config.yaml
model: "image captioner"
dataset: "regions of photos with short descriptions (Visual Genome)"
train_examples: 101725
image_size: 48
crop_scale_min: 1
horizontal_flip: true
rotation_deg: 5
cutout: 0.4
tokenizer: "word"
vocab_size: 6471
encoder_arch: "vgg"
encoder_norm: "batchnorm"
encoder_activation: "relu"
encoder_padding_mode: "replicate"
encoder_depths: [2, 4, 2]
encoder_kernel_size: 3
encoder_stem: "single"
encoder_widths: [64, 128, 256]
encoder_downsampling: "max"
fusion: "prefix"
decoder_width: 256
decoder_layers: 6
decoder_norm: "layernorm"
decoder_norm_position: "pre"
decoder_activation: "gelu"
decoder_mlp_ratio: 3
decoder_head_dim: 64
decoder_fused_qkv: true
decoder_bias: "all"
decoder_qk_norm: false
decoder_parallel_block: false
decoder_inner_norm: false
decoder_drop_path: 0.05
decoder_positions: "learned"
decoder_prefix_bidirectional: true
decoder_connector: "linear"
decoder_tie_embeddings: false
init: "torch_default"
residual_init: "zero_last"
optimizer: "muon"
muon_scale: "original"
lr: 0.013
momentum: 0.9
nesterov: true
orthogonalizer: "polar_express"
adamw_lr_other_params: 0.0023
steps: 16600
batch_size: 64
epochs: 10.4
lr_schedule: "wsd"
decay_fraction: 0.3
final_lr_fraction: 0
warmup_steps: 830
weight_decay: 0.02
adamw_weight_decay_other_params: 0.05
Rows from block 3 of the text decoder, named by matrix and row number. Rows with one number belong to one neuron. Each number is 128 + 24 x the weight over its row's rms, rounded and kept within 0 to 255. All counts start at 0. After the name is the row's rms in percent of the matrix's.
# fc1: MLP up (decoder.blocks.3.mlp.fc1.weight, 768x256), inputs 0-255
# fc2: MLP down (decoder.blocks.3.mlp.fc2.weight, 256x768, transposed), outputs 0-255
fc1.567 108 [ 99 130 199 137 125 136 104 143 161  80 137 133 116 116 137 125 161  64  99 149 122  78 132 144 127 112 135  67 124 161 134 135 185 137  90 118 142 172 172 140 123 124 140 120 124 154 180 132 149 140 115 116 133  86 104  99 119  99 112 119 127 134 125 152 125 126 128 118  96 138 108 105 108 118 138 146 121 112 156 137 106 162 120 100 127 117 118 156 133 170 116 136  84 171 132 154 112 122 128 131 127 161 105 132 138 137 152 152 147 137 159 168 171 143 149 101 123  98  86 171 121 141 100 117 110  94  93 124 159 133 161 100 174 153 119 145 126 154 127 105 114 134 151 123 126 144 112 113 144 133 140 129 167 149 169 130 149 151 132 135 139 142 122 129 115 115 103 128  86 130 163 140  96 149 133 139 141 123  89 144 101 118 109 106 112 118 119 160 144  93 148 127  67 129 117 110 135 175 143 126 159 128 115 119 136 130 173 110 158 146 132 107 133 158  98 149 163 140 154 128 116 144 156 131  99 110 108 163 115 117  89 113  93 126  98 143 141 103  49 100 104 151 106 128 125 108 108  84  99 100  93 173 106 157 141 164]
fc1.568 085 [117 135 153 136 113 144 145 105 122 126 141  97 144 127 131 159 126 115 129 163 130 116 113 114 142 111 123 143 123 109 122  75 138  90  77 123  86 168 114 134 140 163 126 112 101 128 111  78 133 113 118  72 167  87 117 124  92 159 142 155 116 110 137 160 123  81 138 131 163 108 127 119  94 149 108 159 150 116  97 148 124 126 125 134 135 156 121 133  83 142 118 127 143  92 113 118 107 105 151 118 143  94 127 126  78 129 139 163 146 166 161 124 148 146 128 110 118 172 158 202 117 142 163 140 142 121 167 133 109 162 153 156 152 104 138 111 145  84 115  94 164 152 140 144 142 100 139 106 108 144 143 110 155 141 111 136 150  83 118 100 141 116 105 101 120 182 162 126 147 103 107 171  84 121 162 122 144 157 106 151  81 142 137  97 106  85  84 160 108  92 116 123 126 152 136 117 105 105 128 140 114 133 110 152 128 130 161 169 110 116 116 149 108 157 154 166 126 160 162 101 170  98 115 163 144 138 151 176 126 116 181 165  83 144 100 135 116  92 139 118 143 145 116 139 103  96 148 129 140 125 129 137 130 125 151 138]
fc1.569 100 [178 122 140 143 132 145  53 163 122 132  97  94 165 158 122 170 139 197 132 115 129 120 128  90 130 109 120 138 163 149 123 128 129 139 141 118 135 108 159 111 102 144 101 119 134 118  93 131 164 139 115 127 157 123 185 121 165 127 142 120 119 170  89  77 106 134 105 151 139 129  92 144 112 136 125 167 144  90 152  98 110 117  96 132 158 116 138 119 109 143 111 120 125 123  76 161 158 128 104 157 153 112 101 135 158  97  90 103 115 146 143 126 153 136 147 113 126  89 137 134 124 162 171 132 151 144 143 130 143 107 146 105 149 113 135 160 122 148 147 144 109 106 143 132 143  78 100 154 101 123 141 130 122 164 120 134 158  90  87 123 119 113 131 142 108 101 162  89 138 146 161 168 121 115 138 148 133 138 108 168 112 164  86 130 109 116 140 133 113 121 121 117 151 120 116 118 117 133 116 108 154 113 145 152 141 137 143 146 186 130 137 159 129 131 123 128 125 120 133 112 104 175  83  97 122 148  86 157 124 153 115 152  83 132 139 112  98 129  94 109 115 174 173 159  67 113 130 118 106  82 158 101 142 137  66 130]
fc1.570 107 [105 128 149 105 128 128 149 191 125  94  99 127 132 142 134 128 128 136 114 143 148 157 133 148 133 145 124 110 144 119  90 111  90 120 107 128  95 155 103 163 143 154 127 143 116 142 105  67  90 129 152 116 149 114 135 137 105 108 103 132  99 124 116 116 113 132 148 120  96 134 140 113 150 131 125 152 106 113 130 145 161 105 186 121 154 157 181 146 121  82 139 134 122  89 173 103  79 132 143 120 121 100 101 131 125 144 120 113 127 181 127  85 125 164 130 112  98 133 117 145 128 108 139 135 121  92 132 150 146 150 115 104 136 132 120 131 111 158  97 114 185 139 131  98 138 106 136 103 149 111 120 143 106  99 103 158 136 122 156 173 126 152 113 181 151 171 154 154 129 119  99 170 109 186  74 106 100  78 122 143 136 125 122 146 110 106 160 136 112 172  82 118 171 139 113 188 121 137 150 117 123  88 157 103 143 121 104 113 114 108  66 178 107 126 166 143 131 114 135 125 103 131  75 137  99 109 154 139 127 104 104 123  94 133 136 111 133 156 139  86 161 162 124 177 118 131 146 161 130 150 148 129 145 142 140 127]
fc1.571 121 [127 124 156  95 116 108 111 135 125  95 128 151 136 133 158 109 164 120 156 163 118 142 121 106 144 101 133 118 106 154 104 134 141 110 102 163 138 163 124 183 106 102 113 137 123 121 112 126 142 104 106 128 117 112 183 111  97 161 133 169 122  98 150 128 163 123 127 154 119 122  95  85 134 103 144 123 100 140 124 137 151  93  79 110 121 131 114 120 123 156 120 110  92 128 133 135  77 130 115 102 121 102 167 116  94 104 162 128 108 156 146 139 166 119 153 115  89 111 143 119 145  93 122 101 118 110 189 114 104 132 127  74 104 105 157 122 171 128 151 137 138 102 122  87 170 105 113 119 123 119 145 115 122 153 113 177 111 183  87 196 146 120  83 138 122 127 117 132 106 138 103 105 146 114 101 132 148 137 145  97 115 136 166 144 139 131 118 119 120  91 133 160 101 109 113 118 102 140 154 145 153 143 134 135 150 117 136 122 163 166 122 134  88 146 151  80 113  99 144 198 108 196 148  69 135 133 156 140 125 162 147 122 140 140 140 171 116 129 145 127  93 128 155 150 106 146 106  93 141 182 112 121 144 121 135 141]
fc1.572 099 [150 108 145 135 144 119 120 122 141  98 140 126 136 119 152 167 130 145  88 137  91 129  98 141  64  98 123 126 136 149 174  89 118 125 109  98 131  99 112 174 142 136 167  96 115  98 156 127 119 147  97 136  83 153 114 119 139 132 146 127 142 175  73 145 158 134 117 120 122 114 129 135  98 107 121  77  92 157 163  92 148 102 177 101 136 170 117 135  90 135  93 107 139 144 115 129 135 118 145 117 126 125 127 122 144 144 155 144 215 104 115 142 128 155 106  93 173 135 125 141 108 157 107 109  85 152 132 116 143 166 139 104 124 124 145 125 151 150  96 129  70 122  79 116 107 149 112 149 165 119 134 118 148 141 142 134 105  95 142 117 134 118 139 164 126  98 151 127 124 135 156 118 103 117 135 138 158 142 117  86 147 149 106 152 122 157 131 128 117 109 135 195 114 143 162 120 109 116 107  93 105 165 139 127 117 158 142 118 105 144 149 102 117 116 138 117 114 139 132 130 161 137 138 155 126  95 171 103  97 189 169 118 140 148 126 147 130  88  95 137 135 149 156  91 136  93 107 151  66  92 118 130  96 115 120 138]
fc1.573 091 [120 108 184 172 125 122 145 132 123 124 110 149 101 129  93 149 100 133  85 135 138 120 117  91 130 145 126 127 163 125 159  97 163 117 132 121  46 165 123  99 148 143 135 146 142 177 118 133 140 116 124 139 146 126 112 141  94 125 124  94  99 110 134 163 154 122 160 140 136 139  92 149  88  90  83 116 148 136 139 164 134 114 148 128 172 106 127  95 149  81 149 119 126  76  97 104 164 155 110 140 179 146 144 132 120 131 139 151 130 145 144 125 132 112 108 108 128 146 128 142 130 157 108 116 126 117 110 105 113 140  75 101 115 130 116  89 126  97 166 103 125 167 100 156 145 129 104 133 154 127 153 145 123 119 114 154 153 138  99 113 155 182 115 117 170 123 167 131 106 162 119 118 105 141 172 156  96 126  90 145 122 125 137 115 137 130 188  81 131 133 130 143 140 115 113 143 153 135 164 160 109 105 142 107 144 158 141 119  96  73 107 142 119 121 105 140 128 144 125 162 120 104 128 151 151  94 182 165 125 101 143 164 120 147 124 154 119 125 129 130 130 122  96 167 134 149 154 101 170 124  83 151 136  71 113  89]
fc1.574 106 [157 138  48 116 100 135 149 158 132 101 150 153 140 145 141 109 137 153  93 110 106 144 137  93 110 121 119 105 150 144  87 143 131 113 148  78 122 141 128  93 133 163 169  90 133 141 156 146 153 105 111 179 108 148 144 144 121 147  91 127 134 117 138 141 165 161 132 126  97 159  87 154 162 124 162 138 117 194 143 135 188 138 128 119 145  98 102  93 134 107 137 130 127 120 121 126 139 126 149 139 102 113 139 124 140 103  95  77 152 140 152 107 158  84 126 140 120 163 106 102  90 157 111 133 130 131 156 120 140 134 119 112  88 126 106  83 113 108 117 135 120 136 160 101  93 124 124 139 129 121 117 141 154  77 112 152 107 158 105 113 110 128 135 105  90 116 150 123 142 130 171 113 137 117  90 135 158 159 158 112 125 124 118 149 157 212  93 121  80 122 120 135 129 144 128 158 104  88 139 136 121 107 157 147 120 104 156 136 104 136 158 148 150 139 110  84 106 133 123 110 130 152 136 115 114 106  96 107 124 156 149 164 122 134 161 181 102  89 128 132 127 176 109 128 111 136 132 116 141 145  83 154 101 147 119  85]
fc1.575 104 [117 107 141 110 121 103 123  80 140  74 119 100 154 101 110  72 160 109 152  96 105 164 146 133 111 147 149 158 137 115 106 106 144 138 104  94 109 110 151 123 116 117 150 130 147 158 139 142 150  97 143  92 151 107 121 135 126 149 128  85  94 106 150 126 156 101  94 138 123 118  85 165 112 183 124 163 110 169 103 143 130  97 126 105 133 128 178 102 142 114 121 110 158 129 154 157 105 102  93 106  85 146 167  95 125 148 138 128 137 125 148 112 121 103 114 135 114 103 154 155 103 148 165 119 149 138 123 155 147 139 124 137 145 122 134 153 105 118 111 153 145 124  85 141 148  98 169 165 122 155 156 130 129 149 121 109 109 115 125 159 135 162 146 159 155  98 157 129 127 120  83  96 164 158 133 184 119 141 162  53 131 109 119 142  97 139 113 135 125 128 173 101  77 111  70 175 145 138 127 148 137 114 184 143  87 125 152 104 112 126 125 131 151 146  87 118 119 121 147 128 149 114 151 122 176 172 117 146 133  95 118 105 138 129 110 104 157 154 115 144 126 119 144 142 141 125 161 115  86  92 109 142 104 133 112 107]
fc1.576 089 [149 147 172 112 110 130  93  73 122 114 112 134 116 108 149 121  84 154 117 159 118 124 100 149  91 123 147  99 152 117 137 130 123  99 136 114 105 139 179 109 120 173 178 176 196 153 116 117 122 165 125 157 120 138 112 135 116 104 133 144 102  87 103 166 144 107 153 113 162 143 159 119 157 148 143 104 124 137  88 158 139 121 137 111 109 140 122 117 127 143 112 133  76 122 146 121 124  91 148 207 123 128 156 148 153 135 108 118 120  94 155 110 122 137 149  62 110  75  77 187  91 164 113 105 162 102 113 127 151 120 102 148 111 118 141 152 171 109 116 158 147 132 119  94  98 145 159 113 148 141 126 120 160 135 146 140 140  92 110  97 105 147 104 149 145 151 164 120 138 136 162 124 124 131 140 118 107  82 129 148 127 143 111 152 137 109 109 133 122 110  91 140 130 151 110 129 173 118 143 110 127 138 109 111 142 188 120 139 121  65 135 115 105  96  96 125 144 170 145 140 125 117 124 113 125 133 165 130 121 114 120  90 148 122 113 123 144 129 133 119 127  80 125 155 152 105 105 158 124 124 147 161 104  98 157 144]
fc1.577 094 [114 138 109 117 110 110 129 118 118 143 143 125 117 110  82 134 144 106  99 131  89 108 101  95 155 124 141 151 139 146 136 137 133 124 149 120 150 129 101 148 167 124 114 116 126 124 146 119  87 135 104 121 163 144 124 123 163 126 139 110 132 103  97 127 150 156  90 151 116 125 110 113 127 178  94 130 133 107 110 125 127 107 139 100 154 111 137 150 130 161 148 149 115 131 160 115  92 110 125 141 144 136 128 161 127 176  94 149 116 116 172  81 120 149 102 150 127 121 125 111 104 185 117 141 121 124 133 123 143 142 169 194  73 133 117 146  82  62 119 126 112 156 161 161 151  95 135 142 105 124 117 184  96 132  76 120 151 140 125 123 161 158  97 158  61 108 104 182 130 170  90 120 167 163 142 135 112 131 153 126 116 130 101 117 174 110 130 121 162 128 130 113 107 139 153 114 121 118 151 105 134 151 123 157 147 116 133 123 110 119 105 101 171 165 106  96 162 117 131 137 113  70 155 126 111 141 104 121 126  90 130 161 140  61 117 159  96 139 138 135 130 154 124 146 182 161 120 119 113 119 123  76 106 123 167 131]
fc1.578 107 [129 162 116 147 120 118 146 143 132  84 117 111 168 127 115 130 141 109 120 146 109 163 141 108 129 107 117 122 108  89 142 114 102 140  64 116 136 141 119 143 133 126 135 113 112 135 147  93 156 116 149  77 126 113 102 128  96 160 125 114  82 150 151 107 141 134 135  93 136 130  94 140 116 106  77 155 164 132 103 125 108 124 148 100 104 136 100  88 111 143 149  90 127 167 154 135  84  90  65 144 148 138 141  98 138 143 154 146  97 119 194 133 149 115  90 120 127 137 124 143 107 112 140 133 148 139 184  97 137 108 134 129 105 120  89 182 142 133 147 138 145 145 193 144 182 156  95 163 146 144 167 126 112 163 116 153 103 126 162 108 152 128 125  89 132 132 117 116  93 124 155 101 122 131 120 130 111 132 149 132  76 114 126 112 145 108 117 129 117 121 140 155 137  88  81 149 166 161 124 153 124 130 122 119 140 102 144 115 101 163 146 128 156 131 153  70 107 108 131 144 150 143 112 151 119 170 137 158 121 149 107  69 120 149 139 159 102 165 129 126 149 102 107 116  86  92 102 145 105 110 112 170 155 152 132 154]
fc1.579 077 [111 118 152 145 103 117  71 123 108 138  85 105 186 165 139 127 131 136 100 177 133 157  75 136 112 126 157 127 163 122 130 140 126 136 118 157 158 113 156  84  79 137 149 149  83 123 139 153 136 105 136 132  65 137 125 103 132 124 131 121 136 142  91 176 146  84 147 178  96 148 137 154 141  88 148 149 151 133 147 156 130 158 131 144 124 148 151 125  91 152  99 133 166 126 142 128 178 104 171  95 117 111 102 141 114 146 149 127 155 118  93 121  99  98 144 128  83 116  83 121 131 145 128  92 105 110 114 118 108 137  99 111 110 122 109 107 111 126 149 107 120 143 138 137 157 145 120  77 136 112 126 154 102 131 138  80 103 109 163 118 132 131 157  89 140 120 128 129 110 129 153 108 106 142 161 122  67 127 141 118 107 130 118 133  97 133 155  85 144 164 100 141  96 157  96 127 166 107 144 111 161 122 138  99 146 188 148 136  99 128 131 120 113 175 156 111 138 139 119 113 118 146 182 147 170 102  80  97 120 140 127 123 159 129 132 138 147 148 173 126 141 165 171 139 124 140 123 150 115 138 111 143 136 100 124 122]
fc2.567 095 [101 140 121 139 172 109 115 160 145 136 152 158 127 128 103 157 160 121 144 112 154 113 120  93 127 102 123 145 156 168 136 106 133 106 135  84 148 172 114 120 120 134 139 108 144 131 160 103 139 114 138 108 100 100 142 119  84 129 160 170 112 111 121 131 134 113 136 137 179 189 115 103  94 141 127 141 129  99 108  98 160 142 174 103  97 132 106 151 126 141  90 141 152 160 129 107 139 103 128 119 144 176 166 144 104 134 133 134 117 126 108 122 144 116 121 141 139 132  92 130 146 112 100 152 125 113 158 126 153 111  75  87 134 110  97 123 135  98 138 135 110 107 137 145 162  97 120 104 148 123 115 151 166  87 171 122 137 114 109 163  72 138  91 109  56 162 120 169 102 127  93 127 119  68 138 143 124 145 173 136 135 151 135 136 121 125 127 128  77 118 145 185 147 114 128 165 132 207 127 128 109 134  89 118 135 129 160  77 169 160 138 135 139 139 116 133  91 141 117 125 156 110 130 106 128 121 100  82  79 123  96 145 131 137 112 164 142 127 127 136 111 106 146 131 110 112 154 132 120 116  98 176 117 146 144 145]
fc2.568 083 [147 133 175 151 121 157 127 125 116 140 118 121 135  99 136 101 133  99 129 129 132 116 131 153 126 138 110 122 114 189  81 146 141 182 142 119 131 134 103 125 132 157 142 117  85 190 116 126 155 102 149 106 137  94 157 155 124 142 188 121 177 124 133 110 153 140 134 110 143 148  80 123 120  94 127 158  85 112  73  93 177 107 134  82 132 100 104 142 100 102 149 136 137 132 126 148 132 119 133 159 177 140 113  99 121 113 168 136 100 136 163 104 139 137  79 112 104 134 101 145 103 150 139 149 153 149 106 104 114 143 163 144 110 130 146 131 131 137  92 107 151 122 143 131 146  92 145 126 121 135 121 120 118 148 151 109 125 131  88 100 122 117 140  53 114 139 119 127 151 139 137 146 164 124 107 103 127 127 150 161 128 156 117 100 138 149 116 159 133 128 131 129 150 117 163 134 123 125 158 129 113 132 163 100 140 126  89 163 115 121 152 175 113 109 142 106 126 107 138 153 107 175 110 145 142 144  78 108 162  99 150 157 100 125 118  68 122 111 134 119 133 143  76 132 167  97 101 163 111 159  79 118  88  69 140 128]
fc2.569 105 [110 126 151  89  97 175 119 100 128 123 109 136 179 126 131 140 139 194  95 132 159 123  98 165 138  91 116 119 123 154 113 155 139 113  76 152 138 133 184 124 126 100 158 147  96 134 125 125 132 153 116 128 155 124 132 170 101 127 129 125 140 133  90 119 109 149 140  76 153 144 144 125 102 182 107  95 124  95 110 155 151 160 142 171 121 118 133 133 113 156 108 121 104 117  99 142 143 156 104  93 120 182 108 158 177 108  88 146 103 100 121  66 155 113 129 122 138  82 163 104 132 118 123 121 185 115 121 136 130  88 154 111 126 125 130 145  95 146 174 125 112  99 105 135 185 113 146 131 134 138 128 149 128  91 131 147 132 133 112 107 121 123 156 124  94 128 117 166 168 125 132 198 127 153 124 139 132 110 108  96 142 139 133 139  89 110 148 151 112 124 167 136 137 123  98 107 102 125 110 135 104 137 124 143 147 128  84 152 158 106 149  89 124 171 125 136  97 157 109 130 100 133  88 113 112 133 146 116 111 121 188 150 152  91 122 138 104 103  89  98 105 144 149 149 116 121 111 123 140 110 120 128 168 133 135 102]
fc2.570 097 [104 112 124 131 128 143 138 111 108 118 151 125 142 143 131 132 125  93  71 128 142 143 141 160 125  94 166  70 117 134 113 117  95 135 179 125 110 121  78 140 111 160  84 107 133 117 146 136 136 204 130  97 143 136 106 132 115 180 116 123 136 127 119 125 140 125 133 133  97 153 139 128  94 129 129 113 102 122 157 113 136 127 228 117 146 109 141 132 140 153  86 152 154 165  98 138  97 180  91 130 172 149 177  91 157 117 161 151 136 133 151 116 118 141 151  91 166  96 100 121 133 114 135 156 112 130 142 156 118 123 109 124 113 142 152 143 140 138 100 135 176 136 133 146 110 142 107 146 158  93 138 110 132  75 128 133 115 185 103 115 144 127 147 118 117 120 132 125 144 159  98 132 136 140 129 149  86 117 144 138 130 152 165 172 106 110 116 176  89 108 133 106 166 127 114 111 103 131 127 114 183 120 178 110  91 124 137 131 109 131 130  81 140 125 130 113 110  90 102 153 135 137 143 135 121 130 132 127 120  87 129 134 100 117  88 115 126  81 167 114 129  81 141  93 133 115 151 103 155 140 105 135 167  98 123 126]
fc2.571 094 [116 100 136 132 159 132 164  91 144 147 113 115 113 123 138 176 161 127 170 109 123 126 109 166 162 121 102 180 146 155 136 106 133 135 137 149 138 167 116 119  97 143  87 158  92 110  78  81 111 117 119  97 143 145 151 128 122 107 125 129 130  78 106 110 135 161 141  95 130 123 141 105 106 133 131 126 117 162 126 148  90  98 171 164 112  85 153 131 131 156 118 106 156 106 150 112 134 125 128 148 114 139 107 136  96 139 146 160 155 127  86  97 114 144 111 137 125 129 129 132 119 116 108 138 111 100 122 103 132 132 127  94 132 140 110 114 185 115 157 126 169 120 167 109  98 117 142 131  85 126 132 104 195 136 153 167 146 164 128 128 123 156 115 126 120 166 128 127 107 124 169 119 144  76 138 131 110 149 111 124 109 128 178 133 158 105  96 123 133 111  60 104  86 126 140  85 122 167 182 117 140 197 133 119 124 131 100 123 167 126 118 124 172 125 125 142 128 133 113 115  89 140 155 119 145  98 109 154 125 139 132  90 125  95 147 128  93 113 113 130 142 161 163 153 172 146 107 101 149 139 154 110 125  87 143  82]
fc2.572 089 [109 139  93 102 130 115 156 128 121  85  94 155 120 124 153 135 114 159  90 147 152 166 121 140 113 161 104  45 149 143 114 115 119 130 133 139  83 137 112 156 180 149 102 143 140 127 117  73 107 113 132 127 127  97 134 122 148 157 119 155  83 151 132 143 129 175 114 139 122  99 120 154 158 157 103 108  88 199 173 133 135 132 150 108 117 105 146  90 124 110  99 147 115 118 115 139 138 133 145 147 169 169 120 109 105 164 149 120 127 138 134 170 121 114 121  81 118 131 106 102 125 111 144 135 118 147 145 134 121 172 150 109 157 108  99 121 143  77 106 131 126 125  96 121 128 141 145 141 107 123 126 170 153 123 115 113 142 160 133 140 115 142 153  99 124 129 177 113 120 118 101 131 128  82  90 114 132 107 146 130 115  72  97 100  97 123 120 150 160 144 143  83 158 133 185 167 124 119 154 135  95 137 100 147 161 121 169 129 121 131 119 119 114 127 127 123 145 124 124 165 176 142 125 178 160  97 118 101 192 111 135 132 127 115 148 142 134 124 118 109 161 119 112 145 116 132  73 118  81 128 116 169 141 134  97 133]
fc2.573 098 [146 117 139 158 105 150 130 160 119 149 160  94 126  97 105 124 157 130  89  99 152 110 112 152 140 127  79 127 134 133  99 146 123 176 178  98 119 113 103 140 143 124 128 146 145 130 146 134 139 116 103  70 130 144  99 131  97 110 113  51 152 112  81 125  79 148 205 132 143 143 141 103 107 111 110 124 151 127 140 117 111 125 109  81 162 130 160 135 153 145 161 138 166 141 138 174 121 112 158 145 131 111 129 105 141  97 142 118 110 187 149 127 148 128 155  95 113  95 136 130 128 106  70 117 145 134 152 129 125 142 130 150 104 140 102 126 183 146 138 124 132 121 114 129 160 153 165 104 125 170 109 114 106 103 104 150 125 116  94  86 121 169 135 136 136 149 116 114 113 178 117 158  93 128 150 152 116  78 131  86 155 134 111  99 147 120 176  90 129 101 173 110 129 139 124 111 162 132 168 145 132 159 155 133 115  93 134 118 127 154 150 153 112 101 126 128 135 119 111 116 134 134 136 128 118 129 108 133  85  73 123 177 131 123 125 155 107 141 142 143 161  91  98 143 137 152 138 105  90 133 128 121 146  88 123 139]
fc2.574 109 [130 132  37 113 100 149  80 133 138 139 110 154 109 104 158 119 151 122 119 100 108 127 143 122  81 127 108 147 117 118 128 112 106 108 134 129 125 110 103  82  91 149 154 112 122 151 122 136 102 121 105 146 139 141 122 130 114 129 172 121 140 138 176 111 101 132 151 137 121 155 149 125  75  89 118 116 129 165 141  93 141 139 130 131 140 110 157 133 135 172 143 166 161 154  99 120  96 178 162 118 124 163 151 124 152 121 159  89 102 120 124 147 134 164 132  79 142 137  99 118 139 156 147  90 145 105 115 160 116 106 179 135 128 136 133 158 148 122 132 134 127 162 149 162 148  93 122 133 125 144  55 121 102 131 121 134 126 134 119  49  98 116 112 116 152 160 175 153  95 113 139 141 142 120  99 137 141 125 137 115 136  89 136 121 122 120 111 131  87 160 130 142 114 126 125 143 125 110 169 160 103 129 174 133 137 152 113 116  96 137 145 117  94 120 131 131 156 164 130 120  83 118 115 119 153 103  98 179  85  94 156 152 154 144 106 141 154 110 149 144 172 116 159 116 160 162 124 115  94 132 144 148  89  88 138 111]
fc2.575 104 [127 130 137 141 137 151 105 116 117 129 179 114 141 110 107 103 149 123 132 136 150 138 142 104 112  95  70 114 109 129 116 121 153 146 126 112 183 114 138 147 145 128 135 133 178 134  84 118 135 175 110 107 143 150  79 109 135 145  98 130 133 114 157 114 123 144 119 108 128 135 123 106 123 150 113  96  80 128 161 129 148 133 145 109 138 155 132 138 166 156 135 147 107 136 132 170  96 101 111 123 110 114 153 116 154 126 101 132 154 125 156 121 106  82 131 127 156 156 156 114 119 139 116 158 104 120  98 110 111 127 199 118 167 139 121 111  85 124 108  87 111 161 111 149 130 133 178 164 106  84 125 163 148 136 131 129 134 123 105  99  89 111 176 112 153 145 116  79 124 129 149 153 132 195 117 100 135  93 146 114 137  74 114 174 107 158 146 148 153 163 140 109 122 138  96 176 124 142 126 154 134 134 146 119 102 155 132 149  90 124 174 123 143 129 104 103  92 120 124 128 143 109 178 100 108 151 116 126 138 148 142 121 106  85 116 129 165 128 102 105 145 105 113 160 114  78 116  63 107 122 109 139 171 131 100 173]
fc2.576 097 [134  71 162 121  92 114 128  88 110 159 137 113 139 107 124 141 138  51 102 122  93 124 104 155 160 128 128 146 151 123 140 157 125 108 127 138 104 183 177 129  96 124 143 157 156 139 115  86  95 146 143 118  95 168  97 141 125 111 134 125 131 108 110 129 128 140 168 135 117 111 136 149 120 176 170 138 114 175  55 139 128 163 119  95 128 135 125 116 121 130 118 117 102 134 113 124  64 129 168 133 130  89 115 117 104 161 137 149 127  90 146 124 139 169 118 113 103 106 118 202 136 134 149 142  95 150  83 119 151 167 145 119 126 110 146 124 155 146 145 142 133 146 213 140 102 117 151 112 149 109 138 118 125 129 126  87 110 149 102  68 138 154  97 149 155 132 132 134 131 146 119 122 132 148 134 106 113 109 140 128 127 155 168 142 106 174 110  82 106 159 143 121  90 168 124 152 168 138 137 117 121 159 132 130 120 140  87 144 144  85 149 140 110 125 120 119 130 159 111 114 125  97 122 120 182 131 141 126 131 114 129 126  92 114 114 129 123  93 120  94 121 124 155 138 132 101  86 149 103 119 166 135 132 117 136 138]
fc2.577 097 [112 139 128 115 139  97 118 169 101 116 131 111 156 139 122 153 141 144 156 136 111  93 136 109 122 120 138 129 107 144 125 105 144 150 120 154 146 104 112 135 144 158 117  94 114 138 142 135 113 124 137 156 132 163 129 138 164 128 141 150 158 125 132  75  84 144 128 105 156 113 147  81 138 146 100 148 115 148 128 148 149 129 106 124 122  97 114 129 125  88 114 181 118 142 148 118 139  93 182 119 127 190 127 153 143 122 135 131 139 130 105 107 143 134 112  97 132 109 148 125 126 132 105 129 135 152 153 131 106 145 150  88 130 163 112 155 137 167 106 102  86 106  85 120 123 160 152 134 115 133 162 125  92 186 143 177  83 130 121 171 162 145  93 117  79 141 146 137 124 106 139  93 123 109 119 122 101 166 119  71 117  97 156 119 137  84 152 128 133  98  97 119 128  81 113 141 198 133 122 146 160 146 171 137 166 163 144  84  89 133 152 141 157 136 156 117  92 115 127 143  88 131 133 114 133 119 124 137 150 114  85 120 137 106 129 136 128 114 140 108 143 190  64  94 136 151 100  61 142 127 155  92 137 138 119 117]
fc2.578 107 [112 124 106 139 148 177 106 157 132 124 112  98 118 176 161  92 115 136 153  92 158 108 138 116  89 125 124 134 116 153 103 109 144  75 120  85 126 141 152 118 181 147 146 127 152 150 140 127 156 122  90 136 140 144 140 149 109 143  66 139 132 101  76 136 124 126 108 168 132 180 118 147 123 110 149 100 131  92  83 144 116 125 218 112 132 133 102  98 176 115 160 136  99 138 142 136 120 183 144 117  97 120 104 130 158 153 105 147 144 126 112 145 144 123 162 105 130 101  76 160 147 151 128 155 125 140 112 109 129 102 124 166 110 152 146 119  95 130 138 105 112 183 169 137 126  90 132 120 142 121 109 152 158 141 123 126 121  92 114  94 107 130 115 124 141 147 139 138 120 134  98 121 144 153 122 120 142 123 128 125 143 102 105 143 132  99 167 120 106 127 130  60 130 133 121 129 102 151 157 149 100 104 134  80  70 161 118 117 135 132 119 118 145 105  98 159 107 122 144 142  76 183  96 167 142 146 135  87 101 131 141 168 130 138 103 139  97 118 117 161 107 127 167 137 114 127 130 114  98 122 147 144 147 139 135 145]
fc2.579 082 [118 160 141 145 115 141  56  87 122 132 126 116 202 128 118 105 129 138 118 101 119 160 122  98 137 156 126 131 129 146 123 144 135 145  96 151 138 128 141 144 116 121 156 126  79 135 133 122 146 110 103 146 125 141 118  99 130 146 120 118 160 135 139 154 129 108 128 110 158 121 107 159 113 113  96 131 154 124 148 186 135 126 104 124 105 126 137 116 107  86 157 146 116 136 155 149 123 117  98 168 120  93 135 118 130  76 106 124 145 134  94 148 141 140 159 119  92 129  77 118 151 120 156 143 142 121 158 130 112 183 138 113 103 124 137 135  87 155 121 148 146 180 159 137 113 145 165 143 148  95 156 122  78 114 113  92  92 140  96 129 129 102 124  73  95 116 134 127 135 167  93 109 118 167 134 136  92 132 114 147 186 101  93 154 108 130 125 160 154 140 122 115  90 158 123 101 166 153 139 142 116 144 141 165 119  96  85 111 164  85 103 116 152 124 125  90 113 141 134 129 134 102 140 116 186  62 124 142 132 102 173 132 158 115 142 140 160 100 171  85 109 155 123 144 126 136 128 132 128 117 109 179 106 103 149 123]